Weights of a small class-conditioned image flow-matching model: patch size [4, 4].
Rows from block 3 of a small class-conditioned image flow-matching model, named by matrix and row number. Rows with one number belong to one neuron. Each number is 128 + 32 x the weight over its row's rms, rounded and kept within 0 to 255. All counts start at 0. Numbers have three digits each.
After each neuron's rows are labels from the 100 images, of 14976 (inputs lightly noised), where the neuron reaches its highest value: "peak on" is the class under the peak. Only what is clearly more common there than usual is listed. The data: Sentinel-2 satellite tiles (TerraMesh). In brackets: how many of the 100, against the usual share in percent.
# fc1: MLP up (model.blocks.3.mlp.fc1.weight, 480x160), inputs 0-159
# fc2: MLP down (model.blocks.3.mlp.fc2.weight, 160x480, transposed), outputs 0-159

fc1.142:151072171111096118169135172180130157068114175115132158099101129105145085145081092148114143106153077122143114140117153142159107177161111097156093154098101101174120158106144101145096130105145089130154056127115186089156156145137139168069148094115149201072182152066102119158146135156167081107066125138136089101165163129137122145189174139114131085107142124103101124145103132141162177146124128174143142117133147171181117124142171103186130144128119100119075103118204103233098116190108128
fc2.142:172117111105091130131132126139113121128131108135120137175174128114143159125084182127150110141148100137113142131063112163115178166080119089129157117084117096110135116131156125130133145131153144163151134159145096159130096113131117185174109133159159118109086139098092146097074132139101129158141123094138123079198121043199112134183123115148140099131142151137150135130121123057125147110149144184121106164140166159145090140134182209207150102084186200135048123115200074236130135185113138
peak on: snow or ice (34 vs 13.9)

fc1.419:161054106204186113141174140148117127110137148103141148134136120139109137126083120092090114098112124054146112141149123156081084134129144095174173131155143151169128123099122167131192106099122109065048165093105121154121157106192101140144150145121108194134094149180100144150117162199160121098082167097093089093122132190159175102142172129133101084105140131166058083126123111077131120133115125057085148119120167137178151108132087136134157131125128119126138110156156154162145143079118234
fc2.419:128135087075088108134155184128135190129100098069139111134144137139115131090090165148135100146142139146123142179068149149136069135155107149128122170133112105058121104140099170127125149105103109158181111097093088123107097147165139142148148133168232147189149130153100074105108152073095105104161153102142181114180137160167150116067119152134065115111154136074193122152092156114140147135103138107120082058149113052151188126161134099187128090140174092143190133143111122123132140058106144
peak on: crops (39 vs 17.2)

fc1.257:119160176098201098148156112119154150132150136147146117118096157163174149160072139156111182095155193116158172131093235153135152212129167116113096096194122143148128151087173167156118158160128169132100143146115138164159146176152182107090116101166151143132135154135149132163101085119140113149114095122118148073077130146174101145112145119122198175110200132084158113114167090129128144110128177093144125099133114137092115163131102088132111161097135121134160105019121156084129071131171127
fc2.257:101158139120159159109148094119107080135135155148151130146154102101199135125086169143120128100158194135056144134152087136112158160124114099096076112050082052144131088152132121180136098189100099171132087178142159109145128160067083120115144124159133070152150165114127137125137170085105178049114126147134133172200123142135066155115120136120158153158111121100174133111168127097117068116157179163118155112145114127125049111118172185124123140138121139118146108075146062071127081078136145
peak on: crops (52 vs 17.2)

fc1.36:125095118108143150149133094152086095116143092162114174141114133120141095182125134106138129126137087138146109135131162088166179109098100163122118159144141109132105089103121147176146130102191149141127106136137145174154135102123160177126151244099168164087143146144157106200149148158150098110060183108084085138180112108080050128153131113119107159136120076140154095154116047110206131136131156114148083088144077164126193119100153116122143163159179183103103154072102116177157074086162130
fc2.36:130147095125107120116097116155105117137132093129116160126100156127142128135091153103182118231085190100176117153146093148170134152106160049095110139159093156109126135134085070136147098172165147132151151157158138121118162127159139115145135145117214091083191102057122192118108117110178175150095090161136133113143078103186086101086193077144112101126149146174121117145137152111167120093161146160120167108125102156146114171146166124179168203158184200162107099131134100100119136130142091
peak on: snow or ice (87 vs 13.9)

fc1.184:160141170119132147159084136117161156126054126097078128202165125173127129078158151082113123115139131104161121112125178132187109118140132090113073141139169089111113138097109147161103108159114109129092111139097073135074118137040159122106121147144152152111129112084123074130107141093255171121118117132154117162095093118104120054098177161117116136096127175156138085067146156170141141152085108236101129113145137146123155119130130131169116093130095128125127094165084115096153075143134102
fc2.184:111159155146129136116186103153141130110117123121041082082115142135128119072127143118139193082068117164162149163133026205169097078120155157122102095153181178115099120121122099094152111130110136104135119077086196157132112170102144128115154090144112149148098102148126165111154100096118119126091166072162138183120116152106145138168145081105121099120117116098113103158151108097133144121089116158168022025097108107139138119098123121090144099195087121110156156139145164122100095148133163
peak on: water (28 vs 10.9)

fc1.351:188117161170107199095135092142142057091078107155107096137090135126118127125133180104172113137104109090157131100093132143142136131178138146100165078178127163156085074108220103183128089106108137118108119109145119150106135150096091136146079158123173133172123102108145157125136046096153085188089184115141156124109065163160171107133070169100124127101110118171143119106122122207113100105096154128122169155128113126093100116099158085166147125042175129124117138130137179181067116118116123
fc2.351:152123115102115084091151073077121152073187186123082126117218097140073129191113176094149162117151161062082127104137144128191212146108126110161097177156126121058152119129087075123121075152159145089141117102139164105133112092100126151050100065128104092144115158142151142098157166215091136105134070117156098129132137128165159115149132097108137161109128145155133185129134146110111126125132151128119114098120119102115132138139156111173141103152184159137161126148184082158202114151112132
peak on: built area (40 vs 5.3)

fc1.449:129057136104187098108156080129096122174212118116159109109146121158144087155176161155140145102165164107114152103111116150126159099122115161071148139111096139090137173141126117143106173110140154148105030172158154123167160155126145170114062145154091142096169146132123084224114096145145153082136136136146106136130164134144047141118120168112125148144165173156142131062134121099152211133111116124118127122122080145140170131099099104113070113164148134089133128071144073220143086154147150
fc2.449:201101137129127180114149169178079176117151143151131134132099142143117137149084077121166108125109135122144097123095141184141087142113110087144101124135153163120114111120116157133159116121157180076107153133112096145122145166120148093143113083208183139136081095118167078124120121128122113081106148166165060093074130170154077121098105087121149187130164116111196084094082099127132192081168124173084126110134129065118163123113165128120135156214131138139116108119118094006109108104173104
peak on: crops (61 vs 17.2)

fc1.34:140179079172114175123079167162120093137090141147146193132125135100089106118124106140111217104143144136171133148069098139133123087151109140147106193125097106107110125111149165142099169082110075128159163153154131108122112105166136098128151111192130177191176107121074153112114079168087160138078066060160116116117191167122135102117126084123149152080130157173190110114140143074156129179171111116187124160141217129111187139154125092121199145118103110118161133119153143167120112112123150
fc2.34:102133142131200138108162133138062165094167116125155129135159148116116108156143137098087138148119154119136165144159139135109135095097182154081185068119114158142145114150105153093104091124146054211138098082082122096096123119098114116181127127159131194141128132179097148136129130117145112149120151126149158077105042142157122142102050151121117097128154138108213137092169117112112128185141142144130106119186117179172163084108107122210112043076105082125172169121097149147192118113139117
peak on: crops (41 vs 17.2)

fc1.204:138101153121180128107146098188141148190199124103148147094124189113115149148098089121112150112150136126120089130081135139142103108103133118135200086171067104128125170097130130172069145135156141142101116128063122080107129158096158154128103129088095161180202189090111156163141174114130140098158144139156123132194077150115103099171136146139092092201083089123183153157121163134111153133184156085146104108172060179139157160091152182162198152105129138128123155102155098130123084082123145
fc2.204:083110079135093164112146141130192109161099181133160144149112128193179108096167130116113128112110079109138136115128077064127154103144175142122143127121134096111147138129122106141132150125098112095136161165150095136151136134112117159143184192139168154138172155135113119055141067174162082203134111149117158182158133145180072150118117101182097169154056176122121113105126119162121228070174112124115103146124152146111145134096157128139068140103169123137132126116101092134164029199151155
peak on: snow or ice (53 vs 13.9)

fc1.125:140140141136145114088084109073163144164155125163165102119163122142084121123114126164149118148160163170130162156086128127127105190123095107093124087093157117122122123127113161168138149128131127160173136130124077069129118111087109161038141190131121090170139131124132129105123139130097130150017198148110087083117097085098045063110057171121152146154144172154131130108130138104164077128120164116110075172079127139196143080114172060117118120124161137098207099115123182152130137094126129
fc2.125:166051138156136123115100141125185081069116173118125148161108162103086110155150062099086053160113154083106100081099131124103139169150134132152118114082143086168137122166138150188112144139124208151215177105134107129072131128129171145073096101182168120116129114144166245134107154108154134141090130082103090128133129134126084159120106156131114137073133082123178145139111113166121129149163140178131124207160163146133137117117175087144124180158105123134155159138122104114117152157120080
peak on: water (29 vs 10.9)

fc1.177:120172177144218094117157210139074133134130154114195137135118118146186107105137107155136080154114189112128193092101121127161116169082095142130160176127147134135140160113144121112105142127118184201143058142060101098155152131125142106076184130122116114068129166131164120075108149125184160099124123138141142043157134111115087117136086139132166150151096197090169092155179173149114129104115065127120139085131094115144127107121099111173133131124045126125116153078138110118116125188118142
fc2.177:103125105127107205110092162109164190117047114141183095188092146139087082098139109129108097152112080117160185151098107101125160137146167140153182115147154168096123187140140085122156118149099115098086142143166122147116070119156148086200102091135101160154138093131116113134154096078127097169180187104124129103080096160113095070126172113109121184154165124149085123146148122114135169164093039161153067117127151130203136105106085087133101154126091146147141133100082159126110151133087110
peak on: water (36 vs 10.9)

fc1.447:191093165155144147159059101140121102134108107159179115167105137133162137113184170108164173115139168184124135126084127124115158012103152142074125106166122154151070129124147094106108090141114158109105093140124132166113155105075126138098122092169135188078185125095119120108096147160098153106127133099132097171172106110115134083141114174079078131140159195160105131127138161167135155069119056125085106117098141097085142142110151129178112106149159136146132126176101151177051150186134073
fc2.447:133128179039091099117137101135128110163174127142193166104180104202149112105144167140057154086154144158151114105150199152168154036135147127124129162147127095122124142102121088165142104150120146096138108119167083105196130114080114129095078131095103159077077144122203098129155108156139124147073142111131162157137133194142152154151131144120084092135112076138176137126153161131113141056140086076129129160075141101054115095118151134118112112122118111107139131196092118164105163174114145
peak on: water (27 vs 10.9)

fc1.474:115083134115110117108173138170112172107153165158128127143138140062113109145139137117187090147071112122103126127104130090099118110154112115126120231141084127118102126156122092088130141136136112150255136122119145080129167172121156173113109110127121155116150109149155037078151126098105107152136138080160117144119141170175147089101101133111119171159168091135160113084110108112087167093141109111140195099101163146093143147119129074131164184125122075088171126148112098135115149054116127
fc2.474:116172090141131183137165149123132126098123132075174177130115138086137137163135192156159127111151157101107173142114142155128161154113153140120132079193133092158093123128125107139145101179175096149000105160176102124121069140118112136174118145153105138104128122086112206105162172171137148139082099139078143114165081134239160146126176148113142124124156146160144151145139139103122139075152151101096078103148121156143085118156172144167095123093122181133167107152141141101155151071155107
peak on: water (32 vs 10.9)

fc1.459:150146164125136121135107163151149091146160133152072083092129125061125097127139132126137135127077130118110134161104136107083170162195149139212162133199122151105118064167134122164100149084165173166110107108173138161125091150158104124058142148112099161150116106142080126107118158126159153167127098152122123162071195117112076104128133123098138099109154132098167131077242148101150119108131139155223121079085143146139196079162195178168126111134115086136134118133102115132102145122106164
fc2.459:093115113172142130135165160113116156145133041121124117106115160135101123177134142114146192127117135095119168134173094114145128159144148131091136060176165139167132133137137125071114132132099127140144220125093087155086101151172144069150151098143144137102204094125124151172102157091172105125158187114115144113083100151071132128072113106082131181125165140143073124070117088088122137201115117221114078121144128147116169052118082140135091080131089101123093134120110187139147149091155162
peak on: snow or ice (37 vs 13.9)

fc1.284:108107098144133134153043105169096106094103085132112147096109129148084124113143110192095104137097066074118182156133121084174110146114150104172132098134143115116143103158090151112199101139117096191131167145130083110100081096154128151153097112111144097188133100122112158126153150125044176111076221147156132148138111096098114116190129156151130130118095094114120133170133162140171076086160096096147133107143101178169118110140091123115140113167128181136109154157126104182096022091084095
fc2.284:122096107064167103126129121155139122109131103101142141145075157085117141100121119158146121177090139160118147171112120123088070156140109170133156145058105129164187085122129102118157126136117133144124093149110106105150070162168152125140158181131231145118166121067090158141108147116155129182110160137114120090160106139140105117130113145202183067117187084186135097136118120177127144092099110117121152065162140162115123102116146125076128146057132149124086095120138070121218029123160106
peak on: built area (59 vs 5.3)

fc1.347:166134206185141104109109103156132096122162143127107171101118110143171146156092152131144146146159111170149110151118143132130122116119107134092158121141124132153074182146194075128185127146172136170104136122155111122157144195161069095136066157132192142023199169078063094144081144125143109125081141145140128165211111120121169110159058153089122110161137114096156100105114102172141102101168166091097158116107138166160160198125083132121086119081177152133122100160111130139131123148112126
fc2.347:148105105134095144139033159129142120119091088145118170125079214095112170137153151139174161142123097129111149121118141157158080128128093117153112142179114090126073125145135178067176109173110140126125145200166120082099192126083179087191148108160127110117113051118144116147160137097138126098079076132143113122099136107108126108079093094117111163092096124203195123146183156152131113125102051142188152152119091077121096164119141155137134135084174133128092083117127103080155142154154130
peak on: built area (38 vs 5.3)

fc1.63:123150125072087118152108127142184143091076082076139127097081130047145069167100146070133098138151063123089107161143150112185089152164165144147124221102102143118115142137164122152129093106160128104138072185114169121148106128040126119081147142118126117094100134124119066208124081136149136129136113105167152119146135105136091120113166107124168095132129149177138116148086142176141119112131134228123086151146101112138095101119133111136093106101136085113144132053172059171161129113142104
fc2.63:162118121146104193122159118131104080159114147163162108077112123160175119147116183104082101152124102127089139041142139131163121117156081125164127140029121116158141161087183122133144175179100094127150145078125148158162128188097121098141099105108111116185142171115111115159159140141122070134137062165074167140037152148126122121136148138120121191134135129085083163149129156138127129082147154109123104149124099133104123101193105169119107123163095126107097152077046151079070074084127150
peak on: snow or ice (89 vs 13.9)

fc1.411:120097119111151159148088079124083100116148069116159097080115148153102140141069213108139181075118100165129137141134118096099162185139069178096102170107162187105120121139163142110127102150178154138147102098163132109100101156161078169147119185110153120163136140108108040181105093159182140092087119129151160116139168117114103085148107164106193153083140184160181111095147130109134125189113118117171128146164095122131140116146137175178172122107151230134138132083124167137137116111168125
fc2.411:183132154178124062109145136153153119119064123124078133124104160153101087122125142155141124139107181086094133077095124124093154201120115120199128128119169081064122169142077054125107106167149117095119163169142119140093124127145178164118094140133172072123152107104093100112060156125085094096137060122164120114066138118124076093110161095107198114130125172099136120122119086123123095110132157185147152115053136163139071147153174147124156110115130143170116131053172175146114143107186116
peak on: water (31 vs 10.9)

fc1.223:104131068157093127125215091128110072138142120121154115107143180174120121153184115126160121130162150119046104090111146119164120134192145122126121143113114088137144105166122069201140114133087152114128101093154133104175113160147071122132128066138139165176142148108090135128129097156106158128169119141096148069121134093116119112143130110109118119152101087082191098189089155191111149124079125071180167103170191124150108179098088131134097126108101121114123039079184191144160112165107100
fc2.223:109128111113092153134124153103152158163068115131174131157070154023099145116181104094089083125108111159111170152141093116093162127112119136132173113148130152144114221149124163120143149118131072124124140069127244146076121123190139136159152151169110118117115117115092168119119101186144136144132154167077116071052127153148149084165208154108137131154171151171107160099148085129163139157093117113120088184093078108152143157151067110147129141164118135142139162111111104129094159127107098
peak on: crops (41 vs 17.2)

fc1.379:147131082122131137113056166168143119151119116085109128068148173171102151107158123153140079146167168172191133119156148123174110154149167165077109067154132160144138128153175145147140116134169133126141095100150140047121224132111162102181130144162141133106102091164149100110119100111129146167116108104131164076157128102181133126130102134141126087133149116051131085138192114146117112176131065129095167125181073068159129104187132127140135055140136078135161102090154100136149103152213124
fc2.379:162139112170103155120120167147144099114117141134116128044138048110149161136138094113092139123081151120138159229108121117151170150094166095129133113138083113158113134100104144136147182107126111078134143044114180171117076110098152109170087124141132155110163102100107154111111098118143154117065190172179164115101153131120143161168142121106113102156112168115102139080063096102102117148176216152159134104066088070151146111112088102164101116186177173137143180126135101143098144171092139
peak on: water (28 vs 10.9)

fc1.377:127172115118076141115176102151107101122155146104139146101121106127172151198098173138141132113178153163181064104175154155153089132157170126097142080146153189135116159121154056112112176130171122161110130118151133128130134147147190132105082088122140190074179165184142098130112106141156119111094059129061086096161203127162115111109122194127144156155173112083213117112148096166132096127112102188092132090157161144157163094144167115196089104117153164140133122113131083136090119120135135
fc2.377:087140126136111088145181119132177109121090123125115147136114155119146163091140134226085100078139172153073112156088063126123099132125070178160140150141120068151116152119105093185196123144131116161147115081088117112115162153097174215142121170135150073088122116113135098083117116090139135134114081104142147071125150117123115128161166168115158078089140098052110120121108120139137034106135138117113145167093076114138069103150088143129153112134145149110138133030137127139088094090184118
peak on: snow or ice (55 vs 13.9)

fc1.258:162148205152068104121171180138133112102116171147046121157069131135132123108123122141133097150187094132168111095121133187182129144137187132152141083166119126137119144120135054157129073107076095095100127102106121148116116151076126056210087115158177153151138072161128119095108094164118098123142127161110122118076106149139158105143049160100171103157137177141100089128137153175106072147104140085117179162067131064097136125128151162100086118078122094157120130121167126142110135144136177
fc2.258:159139193130151154123121189118100173091136072127117066103162059087106133137116152101104161165110100115151144136102147126141128137152085116146166137133106100062114184112147106121134113111129143055123113094193146082148168093117172116110135138076067136130131127111166090147130138112132079122105130131210121112091195134152166130151141047112164073100074109150107104152184072170120112136112104108138062143138078089126127089113153033122160094169131179116104176125107149121112120119069140
peak on: built area (32 vs 5.3)

fc1.93:180152124200159157126151147121154118113098177124130087106151170075121095106131132124163092133122124154106154129110158173139144166142152137105203179118061114155097108095133125152090062155151139106120144081159163132200122171054124148147141177084134164176140135101134110128114109144105072149132175180118102119168138103112154049157155118107119139133151090102186210073102119127120138157089125138111124088171118074096129168158142111100202130064148111140125168137209086127087143121158120
fc2.93:174130121161171121139098168101074157150113122146156137156146158125063174074117085136122088100058127133085063112111140130130116121090156095162107126114195114105148100160133142164146121105123117089088127079081124149091112116125215135097120140140156146155123149135089128125139174113100143059164180185091099113124175134155070134137092122146172133170122055144155121078162112096143158178193184113097151200185157109129180079108091128167093120178088145134127128119201120104136137128133116
peak on: built area (30 vs 5.3)

fc1.299:169138128172166150139102181122123135156119097132102145204123120138178114138118164114098148142129112128198154109081124163168119106107116118145150163146133151167077087082170089140144108124126159147179121093150204066145162178102112078121056141100134134103172124126119090115069125170091143066077166135147108085104139156124141110165107186079154096132155124096095151207172151090095097142082138145152105157105096150162138128149178099184170152099152102161155158140103116150046132147160188
fc2.299:125136083141162100145129133086132132105073135109117123098142111122126164059086102101139140116151135092085072085119118094089123141133124165140151092085103180058145076135145141153107091161089078122079130095135203171114120053121163126179114119174118141119087129105093088147137170108125151145201136099097122097076122079111085078174139145132146167128130125068129144147227171098129156132220149110136102109132140160134140122158123145173108154162075160144152130119089154103047135115078130
peak on: built area (30 vs 5.3)

fc1.244:175129123121136167196170106110100091149076057156101114138162128189160165115137138135132214047157135148113117123113154169107186074138148150101149076184090109130104174137195124152081106134092119086059124115172150158144141155122088160161108142158191165060179116098146140125085141109140099154138149086103170139092118148119092160196151126119093117129130177109151164128120127158087127102114139111119120141108132095122129117119103177159163126084084150138099118099140203181121090182155106
fc2.244:142120127143126121135080078173073159123175185178101105121146061138161124065094167135117220114144148119134177107123080124078167098114107095110109157154147132133068153126145135076124088146082080090178119123149148114191117085122105134124113111103151118052088094174115122124145114143125122129100107074106163108077067133132063139149117126106128130130125120157104154182132092062148110107129170120130115218104158097140157145145119102046123138093172134126056175136121169107142087129157103
peak on: crops (54 vs 17.2)

fc1.266:132150155095095074143142151141176150153179126150144136150159160102146144162109124095123120101116160123136154136064172154165069153097129204129167152082089124158136117153109143097107117112116207150175132194177134161151119138129159183116135133160126126105146134083173108145154139099161109087125088161134092136136175151175176168106142108115174226153178140059149204132150088068109161162131114123132134097123129087094111157144135126100119138080134086151048130148106131104134034115169119
fc2.266:139137116062087080102140148143159172132172118133067137124187107131155130164108097103147127084119089137132169071140101134095137135096177105152190135166117148188167144110131131071164118116191137072175126086126159149109137158106107181153145063105063196136054131099093139134114117117111086164157187102180124089089123113147180153142159140136116079125146134100099172144105092096121145158087135084113099080116149105138142138094138121142157125104116112134148142146121156230103200151074162
peak on: water (90 vs 10.9)

fc1.245:159105169105064107152113103199199161128110160116156131094139149089124135101161088105153093104135129114143083092131187131172129101141104149131170110080075125130132108095120115093105172112125103148158084166129128164111096172072095169149165116099164134118115174122158106163145132135150127132100164167107103095127086113122112112157125110119008173149139122113105205143166157151173138213171190151127111131131112123138173136201041145141179140109121123104108181127146127111145072101158120
fc2.245:080124101158173119125161100130121109118111160104147159072167159141167134153090117129136137041101142118127097144123069083122115068125157181123113095097037167181133102141142133110200080098108090129120101097095093133147102160096098118117168149050171138128118109171109138129170152121084166037128165136113125125125100202130105079126102163154099171143146085125146117132136141133125130161134188137236172145164115066095161151127128173101120132155091141127139119134112145114120099122066155
peak on: built area (30 vs 5.3)

fc1.232:205130160168157155107152146203140130100108154170129153079113099083095118171141143140103129124140147181176106023109115179143123077137123118151119128151157144165113164112124120087175078053087121164096151127160176172153171138151138111119136119155107124156133079164120092124115146123141164125158153119191083144107064119113151160138093120123123106115158198110099156070177088114159099166107141101106175168109086131129180176165122055147190141158139189085112113138129106126127107100134163
fc2.232:074147156149089114127166141132145105131140101125124098170136135184106165168114136147170087111142137111116085185112123056128104116100122125131149120113201095105067103150140126119067176084189061134136150173119046140114104117129082101099125136135193148094089132172220188135130165073110153141132177130122125065094255123078139167102147138099098141122124108183184080136139141113121120150107115121113161132095183119101122095127107129105102103112143116133139181132113091146142145146129119
peak on: built area (31 vs 5.3)

fc1.309:188162115119088091115112163159094168116079016138140126138129118143154138123149172171150111108139150178104137128131114099117090121149071115098174216171143131156095160162189111105128148086145126149057078113115157072125148172058116159075154097137158101118113140110119136110136118111155128117104132156183152131088141180159112138140135168123114127116131152131158143119129139175097094125104155045136135121148188150145131126138160058191173132052109096086156143133098182191100097159116133
fc2.309:161102107077133097137170134141168128152168235081148155152170105189138051144125142176111093145174145093149110134147120109105165152135152210120126105153163159139075095104171089120070066113167133142097117116098122154178144129122104161146128136161098095135102153117137108130153105212110112139110092070085145160118167174150106122158131119057139125126128081094117155092138190118115114093186109086108122110123138165137092141166127177141138155184092172144164143171131181090182108152108138
peak on: built area (35 vs 5.3)

fc1.319:139168188171162094206093189137158127115161112176146119159134152089154155128106133096113115126129188216132174114159115169104147163135141107122179116153105120152104171126123097144097146136107106191183115168176208131135130159118116051126178143139132173126132080051142138100077127190108161117107105117114097075152091080151103160125127164113190111169123144113117149109198124126135079120149147161092132145143101132098121154164177186095110142154119171122131104153103114146080118133147062
fc2.319:107079199149142195130073132203084130147103079118083090107093127127130093132118133079081165113087141127127130174110119132112098126138153177110119093137181192076112086126123150111125100124143115111093194175109122156120075133115153057098118111094141122107114166108130182179134108065136134116065113137163092112070211138123135087099108114111119138151169104155130136183134155129147127159118160201098115139071090075127145125137085156100130079118039128111146138165139158162136159108168109
peak on: snow or ice (79 vs 13.9)

fc1.416:176150136146056020101130165157105070087148119180138090103078139122142147143174169127173122147132109225158148143082148098093117135165150162155109161147065127152080144161175098094119138194078147144115155137092165156147164133135139172087093118149132147146150141187143145112125078146126104126152099115113156132126139116158039141177142112096115107093141149073092143117134127146060135155110145072152144129141183136099106135138145098125109130044163174076149110143124115164080119133127141
fc2.416:165185105138139119131189140133158194106092163116158134137154110058095079157189102127126086139118153215124131118054116132148131163107121158183148142110198121172098119104162146158118141171122121094080119123122143120127139231148139150113110098107117112120061097150129142096108173195151103098123204101149131076112162149114112107107132134101149089123189069081122126088131102095112135149171147140124133189134155140130111125121185125145145095219132152129165099132180162109082117127098108
peak on: built area (38 vs 5.3)

fc1.395:127132145101160053143173169126137170153190159145132100119150173110129147163118154125111162106147141137130168137119135156150153143141145175141141118126098171245138113120114152121137155115128185146159112211154130163163179163154101197113120136134084138137169096128192041169111083212158104060083076090103134105189157113155137125110160106127095168139200177113131151117110098082106117138141145102156120111138051124125137145162120134152134161115102109136109136095099157124132069128174117
fc2.395:141076135076158144124179182156173146113098112129059094129153107100124132129052133153120141135088087114086158052154135133112112136175138120160152137090149079154168142107120159092147133125092143113104155137090126149103094195094155159147130053160060120154053113133131066148158111150113033165082150152136150083071130116128107183205109138150199161093152120104132146131112118162124159105123096055103069121127144093117153102119134127120103097153111155123147125186127145093110125079140117
peak on: trees (44 vs 20.2); water (40 vs 10.9)

fc1.194:191120173178119145109135118134124084109145158124134109119099123150113075164156185132203130140121137166141098117103132124121133113141099139110124172136185062150089131119204137152148142145093219070074127102083130177132162152076148126110124105086201158152170064114171078108100099090129129201108147104171083113085147116164101146159123122108117128115141170125126186131160177155144132108127118119142144109175102154108119181174192164150111133076071134089146157158097106177099136103151078
fc2.194:177127096136109129137180135137131127095149136123176129106117165210125137170118162111085205109101166137082134093123124156135130135125178139118113120128076125167138129139106192061146141110149126117134190112040107155058077120134130125157112105166136127073179112110093156118132162157180143123099163121162189119120151154078149136097072168091092120111143121103076148074078069115141118181144206208171098132188162094097152135147093121148092117147112122124123128124133174121173118099181130
peak on: built area (55 vs 5.3)

fc1.138:121132131105089108120082121120114031124106142085049121161190129093130108163154136112169108113090166096068081133117144080119159168175125130151155129172072106142135124162165123170149149152109145100088141127150140098135137111143161093111117109139151121108165123124160156185144094126174106134121170166148060149079119124147040175151155154136092109070070114088172173105081121173189227159134127182093141155140180110180114170158143144101134108102135081131088116125133125108146119115123095
fc2.138:131144075167138156117176133124106170146105102152102154134122113122089180118212125110161157129105172180152161145095103124170106146085189169146073074131166154085097103119114125102163119106123139097120128092131153119141081165141142146143189116189139135156074122128131162124144181172110147113171154068090180135171130122138113101093113149139087129135213085148120124106121115092126164107117066134123111129196133173136131114085061130145191187119157160155118115168174103150077091065079181
peak on: water (47 vs 10.9); crops (37 vs 17.2)

fc1.226:147177134100099117082163085128187126184104110101130129143065128079113132112081156117120119142124153113178126140171150138147156090122175152113120119091115099107117105074123127142110110123096137121083131075176088110097146198009107132104130070096180153185121115186166061168097147128144100142157143109099159124154195116140174077099158147138127118100211156092182143136140107177147107149138162131151130148134175078084150154145148141101041184120144151124103129119102127104141141109125093
fc2.226:195084154181112126131127072077110117168155106135140202157149177176134103129096177138101124148125091195096106124191112145161173080131083113102120137102099142161077141131111118099132132094099167166154112110105122099087182082122118144118136126082106130068119117084174137104128141166112081122120071098184149120105092139071157141162111125129139105134089097214195165060163162141156101125124147127152159154046111146084105117143124144041125124119179133125103112129131166149097139118166101
peak on: snow or ice (52 vs 13.9)

fc1.157:152154092147112141121081133092157131120107147140159103190120152196112127138161110147194102127112071116085085154168150156056139130221131143158114154131141121166140091168126119129072160122023102098127148135200100127162140113134125131128164081129138153119122194106157119108128088143124159169140120095062136106091093098135120112141131145125141149118204168096121074163168161088109140141094075125157130147076117146109227138097051098072169109132124129123151152138131169125104112163139119
fc2.157:080161113142122156095083117101070061140154112148107155157139170127105095118131150126139123141079074171143092144132107112076139118138142134111165065125107124158100166152112117119077130154157171148144131228155061106107149180105130111171162133147082139145103128140163098136135136164152145149168155094104147128122107099154137246139101167101105141145130102175163134079066151141106131145119190161132118132190118155143151192165199136117101104122111113116191145146082041136168128121164102
peak on: crops (50 vs 17.2)

fc1.427:125192103173147237155075160176136087125115152144076155175140131120089123132189142159092158093173146123168087154129141140101118132142123120112088142160100173111121109147119139075178171103058058201191102119162172107146129117098144116137115164137075125166118112143130128122103096071177158117099104111120146104112142085123146120127204166146193119070125161151158106146127124131151155168162095167167152111156111137109116128120104119175139146099072121148156116163105061170090080158158124
fc2.427:102135110099099077167177139069092147138118165138142094096119127145098184127183073162100121111122154072146098224083119113117110144120147151108107104042100140140159083164093158068095127087116120116058101124071177154147169137119140107137099135160182136094167154119144121135180114139103071157117207123111105129101130108119110128159067118124138101128179124132136116085104169118148131128161124120101213120131104130156161115136094075146129140158116082124103088142068125180207118141131185
peak on: snow or ice (46 vs 13.9)

fc1.49:113092108136086081122134131119147101103111056150098123115204072146158097099169151056124135147114087129124079151227235120159152133145086164085111116089126115147124110124108147124159180155141119112173072138126116168127103130103101146110145180123168135102128089154145076192118116111139135147102109145114104139112107142157042198136119056098083175132142151145110158128130110128137131121098143138155169154144148160147184137194073110119138106105079138140096138140134222094126122118147144
fc2.49:102113146168181171113118153134161075174064154128161155098134164106146117129088122096097141087110140097133108134203119083138148051128204174151090145115094143180142103144132100132135108098146086069098177088117120175165099096135090167087116153117108157124127152101078110155123070130151119121144197184090120179127114165150066088136130156106120134178077150142174079142171136108068173118125135099150137116114174084118195142120100091131064164156094083141127140174141128116122084173134127
peak on: crops (37 vs 17.2)